python train.py --dataset="synthesized solo parts of chorales (CocoChorales)" --input="waveform_16khz" --arch="tc_resnet" --depths=[3, 6, 6] --residual_init="scaled_by_depth" --ema_decay=0.999 --epochs=93.1 --final_lr_fraction=0.05
Rows from block 7 of a small sound classifier, named by matrix and row number. Rows with one number belong to one channel. Each number is 128 + 24 x the weight over its row's rms, rounded and kept within 0 to 255. All counts start at 0.
After each channel's rows are labels from the 100 clips, of 14848, where the channel reaches its highest value: "strongest on" is what is common among them. Only what is clearly more common there than usual is listed. The data: synthesized solo parts of chorales (CocoChorales).
# convs0: first width-5 conv (model.blocks.7.convs.0.weight, 144x144x5, each kernel summed), inputs 0-35
# convs1: second width-5 conv (model.blocks.7.convs.1.weight, 144x144x5, transposed, each kernel summed), outputs 0-35

convs0.81 [131 130 125 157  94 125 129 125 172 127 143 124 117 119 150 109 126 128 120 110 141 111 125 145 126 138 126 150 157 169 123  80 140 125 125 137]
convs1.81 [126 145 103 156 143 111 143 105 152 108 140 130 121  93 183 127 135 134 118 140 142 128  84 137  85 134 115 154 167 142 100 131 164 116 174 139]
strongest on: horn; note G#4; note A#4

convs0.5 [132 173 117 126 121 151 122 117 142 121 115 136 121 160  93 118 129 178 102 110  84 146 136 134 139  95 103  88 120 115 135 139  94 118 116 159]
convs1.5 [125 151 110 115  93 139 111 118 175 118  86 153 108 127 120 124 135 170 124 127 107 132 147 125 101 120  99  95 108  88 102  90  51 125 139 144]
strongest on: flute; note D#5; note F5; note D5

convs0.66 [132 113 104 126 115 114 219 114  87 123 133 139 162 120 116 142 127  86 114 132 132 108 121 117  89 127 173 104 106 108 112 192 145 130 102  94]
convs1.66 [129 122  93 109 129 173 151 123 105 119 136 120 113  90 113 136 122  76 112 125 115  67 120 131 143 119 177 131 100 134 129 191 129 141 155  70]
strongest on: viola; note F4; note D#4; note D4

convs0.101 [113 153 104 160 146 108 136 111  94 113  94 127 125 135 118 101 129 156 140 133 127 141 126 108 102 151 106 118 149  98 143 107 100  99 130 186]
convs1.101 [130  96 109 131 156 145 161 101 129 117  69 108 100 120 126 114 115 114 146 106  91 162 162  93 112 122 133 110 143 103 133 134 103 120 155 160]
strongest on: tuba; note A3; note A#3; note G#3

convs0.86 [116 104 112 156 136 148 138 115 184 134 150  99 132 128 105 110 110 114 124  91 124 114 126 103 113 142 112 152 139  85 111 114 108 126  85 117]
convs1.86 [113 160  85 152 171 144 117 115 142 106 104 106 129 111 111 135 130 105 124 108 125 118 120 104 118 132 114 172 103  88 118 131 108 101 134 108]
strongest on: horn; note G#4; note A4; note A#4

convs0.134 [142 126 157 110 137  79 116 177  98 164 169 141 176 105 157 145 105 111 135  84 123 137 112 158 126 145 114 126 116 126 134 122 177 159  94 116]
convs1.134 [164 153 172 118 136  97  95 170  97 127 164 106 161 104 144 127  83 147 101 146  93 124 103 110 131 152 153 130  89 106 154 114 132  98 104 127]
strongest on: oboe; note B4; cello

convs0.80 [143 114 112 116 106 135 124 131 115 148 108 140 154 139 141 146  91 125 157 162 121 108 106 137 146 123 140 104 137 167 179 120 111 108 127 130]
convs1.80 [182 114 127 120 121 130 134 147  99 153  74 109 166 118 114 154 100 107 159 118  56  92  99 119 156 145  93 128 135 113 125 116 123 114  95 125]
strongest on: clarinet; note G4; note F4

convs0.82 [132 127  97 115 105  86 125 173 137 134 145 148 115  83 170 115 153 140 142 115  80 106  88 148 113 145 128 150 143 165 167 110 166 101 142 164]
convs1.82 [161 122 122 167 116 101 141 162 126 130 183 124 121  81 200 135 122 135 124  78 101 128 131 141 129 168 122 135 146 146 166 110 169  84 181 149]
strongest on: note G3; cello; double bass

convs0.125 [129 118 121 125 133 147 145 107 172 129 132 123 109 131 111 151 105 157 156 151 135 137 149 140 129  87 130 110 169 168 112 129  85 105 162 136]
convs1.125 [109 134 164 121 156 128 133 102 120 106  76 108 111 146 114 139 116 126 141 115 109 156 114  75 117  95 121 145 127 129 101 142  96 136 158 111]
strongest on: note G#4; horn; viola

convs0.23 [148 120 120 134 181 149 113 113  89 107 109 107 113 100 108 136 127 141 133  94  60 121 167  94 156 112  93 196 129  94 122 117 108 112 141 134]
convs1.23 [178 103  93 154 157 150 133  96 104 117 133 119 132 118  79 126 139 154 122 102  84 131 148 131 179 132  95 170 125 125  98 121 108 114 160 121]
strongest on: trombone; note E4; note D4; note F4

convs0.72 [ 98 107 187 140 132 161 106  77 113 103 123 127 136 132  98 119  54 125 160 115 104 132 140 137 171 142 139 134 165 150 159 165 107 171 169 149]
convs1.72 [100 112 159 127 118 101  84  95 102 136  98 133 116 124 120 110 101 107 148 177 143 135 111  93 138 127 159 128 101 148 102 145 106 140 167 115]
strongest on: oboe; note B4; note A#4; note C5

convs0.52 [129 125 139 132 124 122 202 127 100 132 134 147 162 107 128 154 139  85 119 123 110 118 106 131  94 121 182 118  88  90 130 185 153 132  96  97]
convs1.52 [107  82  97 124 137 161 129  95 106 114 139  87 120  97 141 124 109  80 128 109 108  92 128 109 103 114 199 150 105 120 132 190 128 147 168  88]
strongest on: viola; note D#4; note F4; note E4

convs0.2 [154 125 132 139 134 150 112 138 184 143 126 137 112 137 174 125 142 148 125 131 126 117 126 167 159 130 136 169 156 192 119  72 125 105 180 116]
convs1.2 [137 141  98 131 160 110 168  94  81  87  94 130 127  96 142 102 122 109 119 151  78 130 109 124 107 126 112 142 116 127 104 152 149 122 156 102]
strongest on: horn; note G#4; double bass

convs0.127 [136 125 128 147 100  87 130 122 138 115 143 120  84 121 175 115 156 137 131 144 161 113 119 115 121 165 129 167 158 200 127 134 130 119 183 161]
convs1.127 [114 106 119 160  98 145 140  87  98 118 116 122  93 118 186 106 145 106 129 131 119 108 107 118  99 159 109 108 157 157 105  92 171 109 202 158]
strongest on: double bass; note A#3; note G#3

convs0.57 [157 164 124 119 127  98 162 148  89 178  97 145 212 107 129 120  90 130 132 118 106 108 134 166 129 148 124 155 113 113 122 164 184 113 125 124]
convs1.57 [186 133 143  84 108 136 137 149 125 160  90 121 196 108 108 113  95 128 104 114  93  94 123 114 150 164 135 134  96 156 109 162 144 116 146  94]
strongest on: bassoon; note A3; note B3; note A#3

convs0.16 [140 178 119 109  97 144 124 160 119 177 114 120 200 117 154  94  74 146 125 110 113  93 136 178 130 167 134 175 153 130 125 111 154 114 102 132]
convs1.16 [169 166 153 105 130  78 119 129 143 161 103 120 173 133 135 134 100 111 133 134  69 121 112 136 145 161 130 127 107 150 132 125 149 106 113 113]
strongest on: bassoon; note A3; note B3

convs0.119 [104 102 171 136 142 144 150  90 169 117 179 119 117 142  96 112 108 101 105 107 133 143 109 133 111 105 163 145 136 107 105 138 127 182  97 116]
convs1.119 [ 97 137 129 119 159 143  89 103 139 118 119 123 109 107  79 116  99  97 116 176 127 138  97 120 118  94 170 143  83 103 129 155 120 160 117  84]
strongest on: oboe; note B4; note C5; note C#5

convs0.44 [116 140 128 151  75 164 136 138 220 121 137 130  89 119 149 122 121 142 109 103 120 103 129 142 136 110 127 121 130 158 138  89 134 123 106 131]
convs1.44 [116 174 116 169 167 111 116 132 150 127 118  92 130 105 135  84 144 114 127 123 170 121  91 129  87 130 121 147 126  76 108 141 133 134 173 123]
strongest on: horn; note G#4; note A#4

convs0.97 [133 120 102 121 116 105 139 200 157 129 178 144 116  95 148 146 160 127 137 118 110 113 131 129 132 130 140  83 119 108 179 102 158 122 119 132]
convs1.97 [116 133 101 153 131 104 127 167 120  97 192 129  94  85 150 133  85 125 133 111 127 108 133 123  93 117 101 130  88  77 184 113 143  96 133 115]
strongest on: cello; note G3; note A3; note C4

convs0.110 [109 126 119 148 142 125 134 127 157 148 103 102 125 127 128 117 139 125 130 109 126 140 150 118  90 166 106 147 132  67 101 137 128  95 105 149]
convs1.110 [148 131 100 143 173 154 147  91 149  93  76 105 126 127 115  91 139 121 130 117 116 142 143 117 123 127 138 146 147  98 113 140 130 114 130 151]
strongest on: tuba; note A3; note A#3; note B3

convs0.54 [116 105  94 160  83 128 155 135 136 110 121 118 160 130 110 135 122 138 134 154  95  80 139 116 163 129 131  81 114 149 142 168 119 112 173 108]
convs1.54 [124 145 114 129 109 144 121 143 133 153  95 104 122 109 100 132 123 126 159 135  74  84 139 103 116  98 157  89  91 109 141 150 107 135 152 105]
strongest on: viola; note D#4; note F4; note E4

convs0.126 [141 137 117 134 124 139 125 145 163 135 128 114 117 123 133 130 145 142 115 110  75 104 150 104 146 144 108  93  95 114 162 128 143 110 161 131]
convs1.126 [134 164 100 130  99 137  98 128 173 116 105 111 142 112  92 112 112 165 126 134  99 125 113 119 121 125 138 112  79  99 122 127 107 131 142  96]
strongest on: trumpet; note F5; note D#5; note G5

convs0.90 [119  98 178 159 154 134 159 113 111 155 130 108 166 146 103 125  92 104 133 113 127 155 138 140 140 156 153 144 144 117 109 195 118 193 158 144]
convs1.90 [118  75 168 134 116 121 130  98 102 108 131 126  96 126 122 100  88 128 120 168 132 135  95 121 126 108 135 155 126 124 136 155 116 147 181 113]
strongest on: oboe; note B4; note A#4; note C5

convs0.88 [134  90 119 111 148 119 139 174 107 113 158 123 113 101 123 142 168 113  95 134  69 122 148  96 127 110 158 164  87  96 153 130 170 121  96 109]
convs1.88 [139 118  92 148 136 111 108 139 109 110 160 104 117  87 132 111 117 130 101 119 106 120 123 130 115 129 141 169  99 111 156 139 128 104 121 108]
strongest on: cello; note G3; note A3; note C4

convs0.22 [136 129 125 157  59 141 134 132 229 132 127 122 115 125 162 100 141 130 109 119 104 110 135 121 149 137 151 125 124 149 151 103 144 120 125 136]
convs1.22 [109 162 111 154 145 120 115  91 179 112 124  99 116  92 159 109 132 142 107 124 140 127 117 120  89 119 109 155 110 123 105 131 152 133 148 114]
strongest on: trumpet; note F5; horn; note G5

convs0.46 [146 121 126 116 118 149 128 133 155 167 133  97 162 122 136  90  93 119  80 113 176  66 116 157 133 128 140 165 132 125 114 103 127 120 118 125]
convs1.46 [142 172 146 109 145 118 109 124 126 126 111  92 160  92  93 105 126 124 127 113 179 106 113 117 128 126  84 153  84 127 101 113 120  98 105 114]
strongest on: horn; note G#4; bassoon

convs0.107 [125 117 130 170 100 151 116  93 131 122  99 132 123 144  90 126  76 142 160 146  85 130 148 120 179 127 118  82 144 137 172 134  80 122 174 151]
convs1.107 [133 129 136 123  99 122 124 125 122 171  87 121 138 123  92 143 107 123 170 124  75 130 138  99 137 142  97 103 121 137 160 110  99 115 132 132]
strongest on: clarinet; note G#4; note G4; note F#4

convs0.27 [120 117 182 128 150 139 164 110 162 125 162 116 126 120 117 107  65  98 113 112 142 144 118 137 112 117 155 168 149 111 111 165 141 173  90 104]
convs1.27 [133 142 139 113 135 147 114 124 118 130 141 117 138 123 116 102 108  80 131 185 117 116  81 108 113 131 179 154 102 131 115 179 128 153 143  87]
strongest on: oboe; note B4; note A#4; note C5

convs0.20 [129  81 119 139 144 168 122 126 158 120 124 110  93 121 111 125 108 143 121  86  95 103 161 112 170  95 131 183 145  90 120  93  83 116 144 113]
convs1.20 [130 128  80 132 147 144 116 104 129 122 145 122 129 114  99 134 130 131 141 123 108 118 118 109 150  96 101 160 114 136 116 130  88 103 116  91]
strongest on: trombone; note F4; note E4; note D4

convs0.18 [132 112  91 122  82 140 111 156 126 118 152 132 130 104 144 135 103 105 156 133 109  81 132 128 161 130 147  92 132 149 199 109 148 121 136 124]
convs1.18 [122 131  97 136 130 138 126 178 103 148 130 135 119 103 140 175  97  95 181 116  77 120 104 128 153 105 111 118 103 128 184 100 137  99 115 106]
strongest on: cello; note G3; note A3; note C4

convs0.122 [144 172  97  94 129  76 135 172 101 191 113 152 164  87 125 106 130 166 119 108  69 103 130 160 129 144 103 141 111 109 166 119 176 104  76 159]
convs1.122 [189 136 143 113 112 107 139 178  99 155 128 116 179  86 126 142 115 157 107 107  56 117 152 132 143 161 138 113 112 150 140 125 169  99 135 142]
strongest on: bassoon; note A3; note B3; note A#3

convs0.37 [145 101 104 151 146 138 137 135 118 116 115 128 106 102 148 118 139 126 124 128  85  88 158 135 139 110 118 198 136 141 121 119 142 102 176 128]
convs1.37 [160  98  84 176 140 137 151 102 103 115 152 100 104  93 138 111 145 133  95 105  99 105 144 134 170 134 115 166 120 139  94 155 130 112 196 122]
strongest on: trombone; note F4; note G4; note E4

convs0.84 [118 107 120 122  57 154 147 123 178 117 138  87 104 133 129 125 140 109 109 151 205  59 112 125 123 115 173  76 104 123 133 180 105 119 106 112]
convs1.84 [107 163 127 106 124 126 103 134 163 102 112 100 107 106  86 119 141 125 104 114 191  94  98 122  90  90 140 114  95 117 146 155  64 124 115  97]
strongest on: saxophone; note F4; trumpet

convs0.41 [106  91 189 120 140 114 104  93  99 102 168 124 141 118  98 117  94  78 123 140 158 152 115 133 103 122 134 116 142 121 123 156 103 180 102 113]
convs1.41 [114  99 151  99 152 138  88 128 117 125 143 145 128 173 103 138 108 107 162 164  99 157  85 119 145 126 181 134 127 130 143 126 133 163 105 127]
strongest on: oboe; note B4; note C#5; note A#4

convs0.106 [114  92 109 135 154 146 112 130 167 125 113  86 121 115 116 122 117 124 105  94 138  90 149 125 146 115 118 183 128  82 110 103 117 107 110 124]
convs1.106 [132 163  89 164 163 143 124 110 116 107 120 100 111  92 101 123 153 139 127 106 140 127 146 116 134 124  94 159  94 106 129  91 124  69 117 124]
strongest on: trombone; note F4; note E4; note D4

convs0.39 [125  97 118 144 131 125 115 125 148  80 118 118  75 100 155 112 162 113 140 128  84  95 147 118 140 135 101 186 140 163 151 103 134 125 152 144]
convs1.39 [132 101 113 170 138 125 141  98 123 116 151 111  79 101 190 114 135 151 123 111 110 132 167 117 160 152 105 146 156 156 109 117 148 114 175 159]
strongest on: double bass; note G#3; note G3

convs0.26 [115 178 128 164 130 130 110 110 127 133 131 123 122 150 114  92  77 167 111 112  78 143 163 139 147 121 101 130 157 141 162 123  89 137 190 191]
convs1.26 [117 138 149 135 123 113 102 107 151 152  89 137 103 125 103 126 111 136 151 146 106 166 149  92 142 121 130 114 107 118 138 105  95 127 142 151]
strongest on: flute; note D#5; note F5; note G5

convs0.32 [115  87 118 135 138 154 115  95 109 114  96  73 127 119 108 126 110 123 150 128  87  83 157 109 151 112 124 171 132 123 151 138  61 126 147 121]
convs1.32 [181 121 121 126 141 145 106 111 106 160 122  92 126 110  57 127 135 120 141 138  88 101 123  93 173 112 136 156 111 163 124 150  67 110  87 103]
strongest on: trombone; note E4; note D4; note F4

convs0.34 [119 128 117 127 122 146 100 112  91 102 108 103 128 168  97 157  99 142 163 162 111 113 104 154 136 111 110  89 162 166 119 102  77 128 149 115]
convs1.34 [142 119 122 145 108 164  99 127 135 180  60 142 132 146  80 137 115 129 149 137  59 115 104 118 139 140 127  98 159 133 109 129  77 124 150 105]
strongest on: violin; note C5; note D#5; clarinet

convs0.69 [103 113  97 144 154 131 136 106 155 134 126  87 121 135 119 118 132 114 125  94 108 105 146 123 122 143  91 174 147  77  98 112 106 107  74 112]
convs1.69 [143 130 104 161 180 158 146 101 134 100 106  98 125  97 115 109 144 139 121 119 116 121 148 102 134 144 123 157 106 101 100 111 131 110 127 130]
strongest on: tuba; note A3; note A#3; note G#3

convs0.11 [126 127 118 147 112 165 158 122 222 147 135 104 113 136  96 107  99 137 126 106  98 138 131 151 126 131 147 145 112 112 124 100 111 119 114  97]
convs1.11 [140 209 105 132 165 141 119 129 157 136  89 111 118 109 111 117 122 113 133 107 109 109 109 106 130  84 121 166  96  69 121 137 122 125 126  86]
strongest on: horn; note G#4; note A#4; note A4

convs0.30 [136  96 200 147 138 141 129 126 134 129 167 146 125 106 130 101  90 102 129 104 113 142 136 158 116 157 135 177 177 138 127 118 153 176 106 122]
convs1.30 [ 82 132 133 139 132 107 124 120  86 116 156 141 112 139 160 109  94  93 124 158 115 129  76 109 137 148 163 138 101 155 123 128 141 155 157 102]
strongest on: oboe; note B4; note A#4; note C#5

convs0.59 [141 151 116 120 100 115 151 131  70 173 103 142 190  92 136 121 110 119 127 136  94  82 125 142 132 142 128 166 124  96 116 148 171 125  95 105]
convs1.59 [179 153 128  96 126 148 152 152 103 156  96 105 189  95 111 118 121  98 117 118  83  79 135 128 173 161 149 136  95 144 117 172 169 115 147  81]
strongest on: bassoon; note A3; note G3; note A#3

convs0.96 [130  88  84 106  91 144 144 151 131  94 136 132 128 137 112 165 128 129 164 137 141  80 143 139 148 100 131  60 135 129 189 110 133 114 157 119]
convs1.96 [126 115  78 130 106 156 147 164 113 142 140 134 111 107 110 190 107  84 170 130  70  95 110 124 147  81 117 102 116 150 175 134 136 124 110 108]
strongest on: note G3; cello; clarinet; note A3

convs0.67 [139 119  98 120  61  88 160 151 142 104 142 143 100  81 153 122 149 124 128 132 191  93 105 120 115 106 137 107 130 178 150 125 156 112 140 150]
convs1.67 [108 101 101 166 119 121 151 163 115 126 157 126 100  78 188 134 143  66 136 116 163  94 108 107  97 149 128 106 146 140 140 117 140 115 174 122]
strongest on: double bass; note A#3; note G#3

convs0.71 [132 140 139 106 126  98 113 146 133 149 167 121 126 112 138 121  87 109 117 120 218  99 110 130 112 125  72 120 110 125 106  95 132 128 138 125]
convs1.71 [130 137 171 102 114 117 120 138  98 105 126 104 134 122 115 105 170 103  99 137 226 105  83 108 122 126 112 120 107 138 108 131 117 131 111 121]
strongest on: saxophone; note F#4; note G#4; note C#4

convs0.60 [146 182 138 126 138  70 125 139 100 191  90 131 177 130 133 106  83 175 125  98  80 141 143 163 138 150 121 156 135 120 128 112 149 128 118 196]
convs1.60 [169 142 154  97 109  83 125 106 133 157  95 119 156 112 111  66 107 168 113 125  87 160 161 107 137 160 136 126 120 144 119 135 130 112 132 133]
strongest on: bassoon; note A3; note B3; note A#3

convs0.138 [145 134 106 139 145 156 137 143  94 127 121 114 110 110 139 129 152 144 104 137  86 122 167 120 143 118 153 186  91 119 134 162 111 106 155 106]
convs1.138 [145 118  98 122 134 139 136 102  95 105 134  96 110  94 115  80 152 114 102 118  93 100 128 114 164 126 141 140  81 137 102 163 102  87 144  95]
strongest on: trombone; note F4; note E4

convs0.143 [111 159 109 107 121 118 130 127 121 104 108 134  99 129 119 117  92 153 143 136 171 133 125  92 134 108 123  78 142 127 164 125  95 115 132 182]
convs1.143 [145 132 151 133  99 132  96 158 159 148 113 134  89 143 114 161 132 138 157 109 170 146 140  94 144 110  81  72 144 163 136 103 114 123 108 178]
strongest on: flute; note F5; note F#5; note E5

convs0.139 [137 126 116 131  95 156 171 137 129 129 120 114 125 107 122 130 131 129 113 135 155 103 133 109 147 114 150  73  78 126 150 166 136 125 126 119]
convs1.139 [ 93 151 118  90 102 147 152 137 152 109 116 111 103 112  94 110 128 141  81 121 160 111 143 124  97  99 153  96  88 106 130 171  89 145 121 121]
strongest on: viola; note D#4

convs0.114 [ 63 135 188 145 157  83 124  64 119 135 133 138 126 127  66 118  69 142 122  98 125 176 140 112 127 128 116 129 130  95 141 141 128 167 119 174]
convs1.114 [ 86 120 167 120 149  82 120  90 139  96 145 125 112 143 120  91  83 126  87 121 126 185 146 119  88 118 166 144 115 104 117 147 137 133 113 154]
strongest on: oboe; note B4; note A#4; note C5

convs0.7 [106 124 109 144 121 118 161 111  82  95 119 106 143 134 100 142 177 118 129 150  97  84 133 131 110 146 145 145 136  85  97 165 135 138 101 116]
convs1.7 [123 105  91 152 143 180 153  84 105 107  86 108 115 100 114 121 126 111 115 136  76  87 147 133 150 156 160 117 118 131 114 161 126 171 173  99]
strongest on: tuba; note A3; note A#3; note B3

convs0.115 [138  95 108 126 101 142 107 166 111  99 130 105 113 106 136 146 143  97 161 173 178  84 132 110 159  81 116 134 154 158 165 124 117 117 135 131]
convs1.115 [140 104 123 142 116 116 109 167  83 184 143 113 117 126 125 164 137 106 152 129 123 121 118 110 143 113 102  94 139 152 172 115  98  93 108 108]
strongest on: clarinet; note F4; note G4; note D#4

convs0.142 [ 99 120 120 141 145 114 135 103  85 110 108  97 139 112 114 127 158 103 140 132 109 111 145 105  99 159 142 149 127  71 126 151 125  98  77 106]
convs1.142 [129  97 101 141 169 153 145  95  98 106 114  89 131 102 104 100 125 100 131 122  96 102 150 108 148 147 150 139  95 113 120 150 125 121 139 133]
strongest on: tuba; note A3; note A#3; note G3

convs0.21 [119 137 114  89 149 111 134 102 120 110 119 131 161 173  83 167 137 134 128 154 138 146 105 116  89  90 117  98 134 112  97 109 112 122 105 131]
convs1.21 [124 108 116  73 118 156 145  91 161 124  83 158 124 148  95 127 135 149 129 124  96 136 112 138  93 104 123 107 133 101  79 128  97 155 120 110]
strongest on: violin; note C#5; note D#5; note B4

convs0.24 [122 113 101 138  96 153 133 144 180  97 114 109  90 103 154  97 177 118  99 110 161  60 132 126 147 111 116 120 115 141 117 120 112  99 132 136]
convs1.24 [128 160 102 153 173 138 146 120 139 101 165  93  98  76 147 107 155 137  97 127 215 103 121 112 119 109 121 155 113 117 110 134 112 136 175 113]
strongest on: trumpet; note F5; note D#5; note G5

convs0.116 [120 113 136 155  90 120 148 127 186 114 136 120  95 123 160 119 142 126 131 120 129 108 112 137 119 144 122 161 170 173 126 109 137 126 137 128]
convs1.116 [128 146 100 157 140 145 138  86 138 100 112 121 104  97 186 101 142 111 124 128 130 104 108 129 115 132 120 167 161 137 104 113 154 108 183 134]
strongest on: horn; note G#4; double bass

convs0.68 [125 119 165 136 165 101 133 134  72  99 114 114 121 100 121 141 153  98 151 115 135 165 140 134 120 174 125 143 136  65 127 125 132 131 116 149]
convs1.68 [104  98 128 170 130 107 156 113  97 108 147 113 112 135 129 121  88  99 133 135 111 129 145  96  86 137 162 121 110  83 146 120 142 119 144 128]
strongest on: tuba; note A3; note G#3; note A#3

convs0.94 [118 108 128 131 132 133 135 107 133  98  98 136 136 170  96 152  89 124 146 122 110 126 132 123 161 100 110 100 141 151 118 135  99 142 159 120]
convs1.94 [120 128 144 101 107 144 129 112 147 126  31 139 131 133  97 116 118 162 166 134  64 130 132 118 119 114 119 123 144 111 102  94  60 140 165 105]
strongest on: violin

convs0.49 [141  95 120 152 114 165 110  76 172 112 119  80 120 131  94 143  69 133 150 110 103  92 126 101 154 107 147 162 132 132 160 102  72 126 131 117]
convs1.49 [133 134 111 145 170 144 122 122 148 158 124  82 108 116  73 146 106 132 154 124 103 104 106 106 132 111  82 160 109 121 142 107  71 110 110  70]
strongest on: horn; note A4; note B4

convs0.77 [123 122 112 122  85 142 160 126 117 118 137 101 125 114 144 146 144 128 118 169 198  93 112 134 145 133 185  51 110 136 148 183 133 124 108 124]
convs1.77 [127 106 113 105 104 133 122 169 108 141 126 132 119 119 108 126 130  96 140 137 145 104  98 120 104  90 159  78 102 140 158 162 122 123 130  94]
strongest on: saxophone; note F4; note G#4