Weights of a small sound classifier.
Model: waveform 16khz input, norm batchnorm, widths [96, 144, 208].
Training: adamw at rate 0.0016, 7100 steps, batches of 512.
Data: trained on synthesized solo parts of chorales (CocoChorales), 39062 training examples, 93.1 epochs.
Rows from block 7 of a small sound classifier, named by matrix and row number. Rows with one number belong to one channel. Each number is 500 + 50 x the weight over its row's rms, rounded and kept within 0 to 999. All counts start at 0. Numbers have three digits each.
Before each channel's rows are labels from the 100 clips, of 14848, where the channel reaches its highest value: "peak on" is the class under the peak. Only what is clearly more common there than usual is listed. The data: synthesized solo parts of chorales (CocoChorales).
# convs0: first width-5 conv (model.blocks.7.convs.0.weight, 144x144x5, each kernel summed), inputs 0-35
# convs1: second width-5 conv (model.blocks.7.convs.1.weight, 144x144x5, transposed, each kernel summed), outputs 0-35

peak on: F4
convs0.1:458524504520448398593495536449480512430451551434485538478472648462505442439496504395482502430563488453525555
convs1.1:497457528449439465551506492477529538459498549500583452413481646493525473412471473514554482481525518466622514

peak on: F4
convs0.10:511511449512463508553522500450492517537437509548444437508532498439434505542497555419456470606581537444479479
convs1.10:510451447463454601493517478536511490512426479581429438537471419427506483496433567472439503542600516529502421

peak on: F5
convs0.79:476646446483508474491470473528419529451528470488429589526505335491537507518484444486566513588488437419538659
convs1.79:574556523508478468458531541566437528472505508523492534554483435563566440511544439451540499496445494472548596

peak on: B4
convs0.124:466384542440524556481426593471482457456460484492414472489493459499510485542448552514513475509551429626518479
convs1.124:441488464478513473437409475499467473465481433541464443563536460495404476467427498536438514481510432487488389

peak on: F5; G5
convs0.117:459618471437468458483456505489468512435526441486400555512513549501515460518425473402502467544479426452468622
convs1.117:520527537469408512502512565586395518477514510531514541546438601578550445505495447434536541508423472467508595

peak on: F4; E4
convs0.102:517441447507542561500479468494435420444491442452538532436460329480590463501473505647411407510540431455511472
convs1.102:561545449511583522460470455462536420474409406448530526446444426470545446561457504523399487491590410496534396

peak on: F4
convs0.91:489459463450523422602520429479545524496474410524441508494533470443501432397448527395416445575528579514420525
convs1.91:486499441471488568500582571489578534516488500563458481486428451524531539467379563498479426537577526512455499

peak on: B4
convs0.136:510453570532599489501523469507593551502552568480502474496532568545457551520531500590528608449551539544624463
convs1.136:474416530520400515422439471484460530468558559464427473545576486464400547479546493510534568485408460507617439

peak on: F4; D#4
convs0.8:526486461492471488629545422500504540568440508532494423476507495460517437472516593493427444471646575491472419
convs1.8:473447435474486575581510457493485447505404493508472397483436481367536490468478561490413481506597509476564404

peak on: F4; E4
convs0.29:494438537458562511475467388522514461496437457471490446414507512508561468512449543616465430480545492519477460
convs1.29:505472522510515498448491371476503440530493420381584496426502480516470492601509543536413521412525468504497496

peak on: F5
convs0.98:432632479453496422496479532488525508432514493482428555481450594504499434451414428454508440512462463446446629
convs1.98:462547506467442455488528544482496486433463515435523511382490655586568456485477469507483491490490484467407587

peak on: A3
convs0.112:463488497498514427501458498492519370478486476451541515472498634469488461468570507520525429434488483438422494
convs1.112:495476532546565527547451427438483401485441464440536445461467626484505446502516472511448481485473475447455515

peak on: C5
convs0.141:463506524503417531472439583497473465545539527502394472529516498437448536508475539502514503554437445475440508
convs1.141:529529485513539516486525521625436473537457483513439454571507452450414485450515436546526537552497476459474493

peak on: G3
convs0.14:526492448507471468528674494519592511463431549495573480530473466453516505462534525436402499551449571461414511
convs1.14:490541417527552442491578494515560490515414562514435519508474427453501514445483396493444414574436575364486498

peak on: D#5
convs0.36:502464477378513502508511471474509540509574482560614488487563507495400455388428568402518484438526502479410393
convs1.36:466436458434483563476508456512503549518554464519539478533549441432399595431500535483525481516497512525431347

peak on: G4
convs0.120:501442520522515531464410460451442467491556434518409518550528481443504472539466499574559574547452393473618515
convs1.120:543456511530520495450442431589439460493495449503514416574462341514453454583545478509507568477476389484484477

peak on: F5
convs0.63:458602450498530539472432417480452479425498404497397564543489354512573458543464415524517494521457356458523549
convs1.63:582521494499517518464489541524450531495536421573510564559529419556546452649487433543525566473421401474533577

peak on: D#4
convs0.109:519513480538390559601496500502445553569474483504465496494511422400515552512489577462476494513624565519503405
convs1.109:491589465453455548544523525488390425513433485465469444467506461463528540463483565463405467452579481507610401

peak on: A3
convs0.65:542529454468351493438599535569449503609456567425538541468507446371445545561546508553453583527472535487479500
convs1.65:554623537461473447481532520562452470607422516472477505556477427454497557550589456511490496474493599462537504

peak on: G3
convs0.123:511454412458502506500623596501582535464426555537525465522496472456535452527464537434436461609485539512426437
convs1.123:427539410544532474495575481418620478431466531579428450553479489498523505497441460519407401663458538422469470

peak on: D5; B4
convs0.70:479623611497547379462476455527456540559505448439386553498444454590541559540551459523544482542525494564478610
convs1.70:474542562392453392464453514510514473506519475370457543492525430607507513458551550524460497480531510478449541

peak on: B4
convs0.38:466420583472564538462460487435540546516547398550513465488515519512457547437486587472551526392545483567531376
convs1.38:470463462461483544417417471498396507503580378440531470548581467517415515497469522498529518453463426526545420

peak on: G#4
convs0.105:439525488553480484576462618475455476461497472460440550457370495542510472445534498542489396465520439441443550
convs1.105:464516478487539582540441551463447478477480442448488469460434478553550436457490549538454401463523478481517471

peak on: G4
convs0.87:494474516484444532451430531485471450459549497522393502590513625485482475539454525398601600530497392527589516
convs1.87:501438539479485552457575491559412486491537430478473417618507460508430405502514403452520604493485414511466535

peak on: A3
convs0.15:499482461529503474479532427441478508482410502515591450553482508492529500501614477510483424538469494487426503
convs1.15:488512366534550525611480434498480478476379512478454447530453461478509476455497482484448399557458498479509506

peak on: B3; A3
convs0.64:473655486440513403465532504615470548568527519429395527469444592502486562493513434501497460461460494456459574
convs1.64:568504542423455475466500480484438446602486432410557550477526616542518481520579522502489539467505470462442551

peak on: C#4
convs0.111:506586476450417384418607476593491541616468607478535485471500538448462567490550444562532610418426574493489495
convs1.111:593555546475425451540549467547480503615455554454504490480548550461428574526592474493535580495482656440504509

peak on: F4; E4
convs0.118:491489530489519491476476447533454364523425491456471469482528569394515423545483537578484428494499459456452483
convs1.118:541468530497551509477482443525567439543419404472563492490474569478485473557491457574478606503492465403420493

peak on: B4
convs0.85:433369565513512493541473577476572507479460444491429392504440527573482530465492535509522408455578505615428459
convs1.85:475519497542524559447474432459535459481541464501481411487594480509449475500469574569419472516543515524511460

peak on: F4
convs0.83:491474501522455439639467494457466515512474520511489429495515471466449485409521598517511491469576569490517433
convs1.83:472471425508538590572478468474503449506438587526490389489443520395511517486511560532480512463641540521625468

peak on: B4
convs0.93:445587596512571408498467527500539527468490418501414547478423483589549518469455482518521452510532463575496660
convs1.93:472501590493509401441474525455514481473487476423406531451496463595551498427435512530480426484512516505471548

peak on: F5; D#5
convs0.13:473593455444444460549437502477423524440501414451471544454508556520509453487413478383454464496506494454454558
convs1.13:441532491435412484533514624456507538408495520517501534415441636533578484427454527405495454472521462527537575

peak on: A3
convs0.89:470476503541495502468467594495525425483492497490506464568457607482512524457556439519526435454447469485414492
convs1.89:483520481525618557528447503450462437506449480422505499499479547532473430453520478547442460505517445444454506

peak on: G3
convs0.6:494422436464467520476571495451555509505435477545465479580531451374468471495476527407481476659475555454410495
convs1.6:557453437529502517514619493559562495483451494602485420578453469500522469527456448451462498604510472454447502

peak on: G#4; A#4
convs0.104:450476498474507553478490608473508494482582404558496505518484512505421485456460445476498475402426450515425388
convs1.104:495508425472524529464470544504423490471526452453514492501562485504431540403438490527538391466464423511488387

peak on: A3
convs0.137:463501473520505483486456407480454393487468441472589477523516469516533464422598460559531412476508493503424501
convs1.137:489440482567585546566437414493434452503481485450523430532496442487557462521564515499445453500517466484490525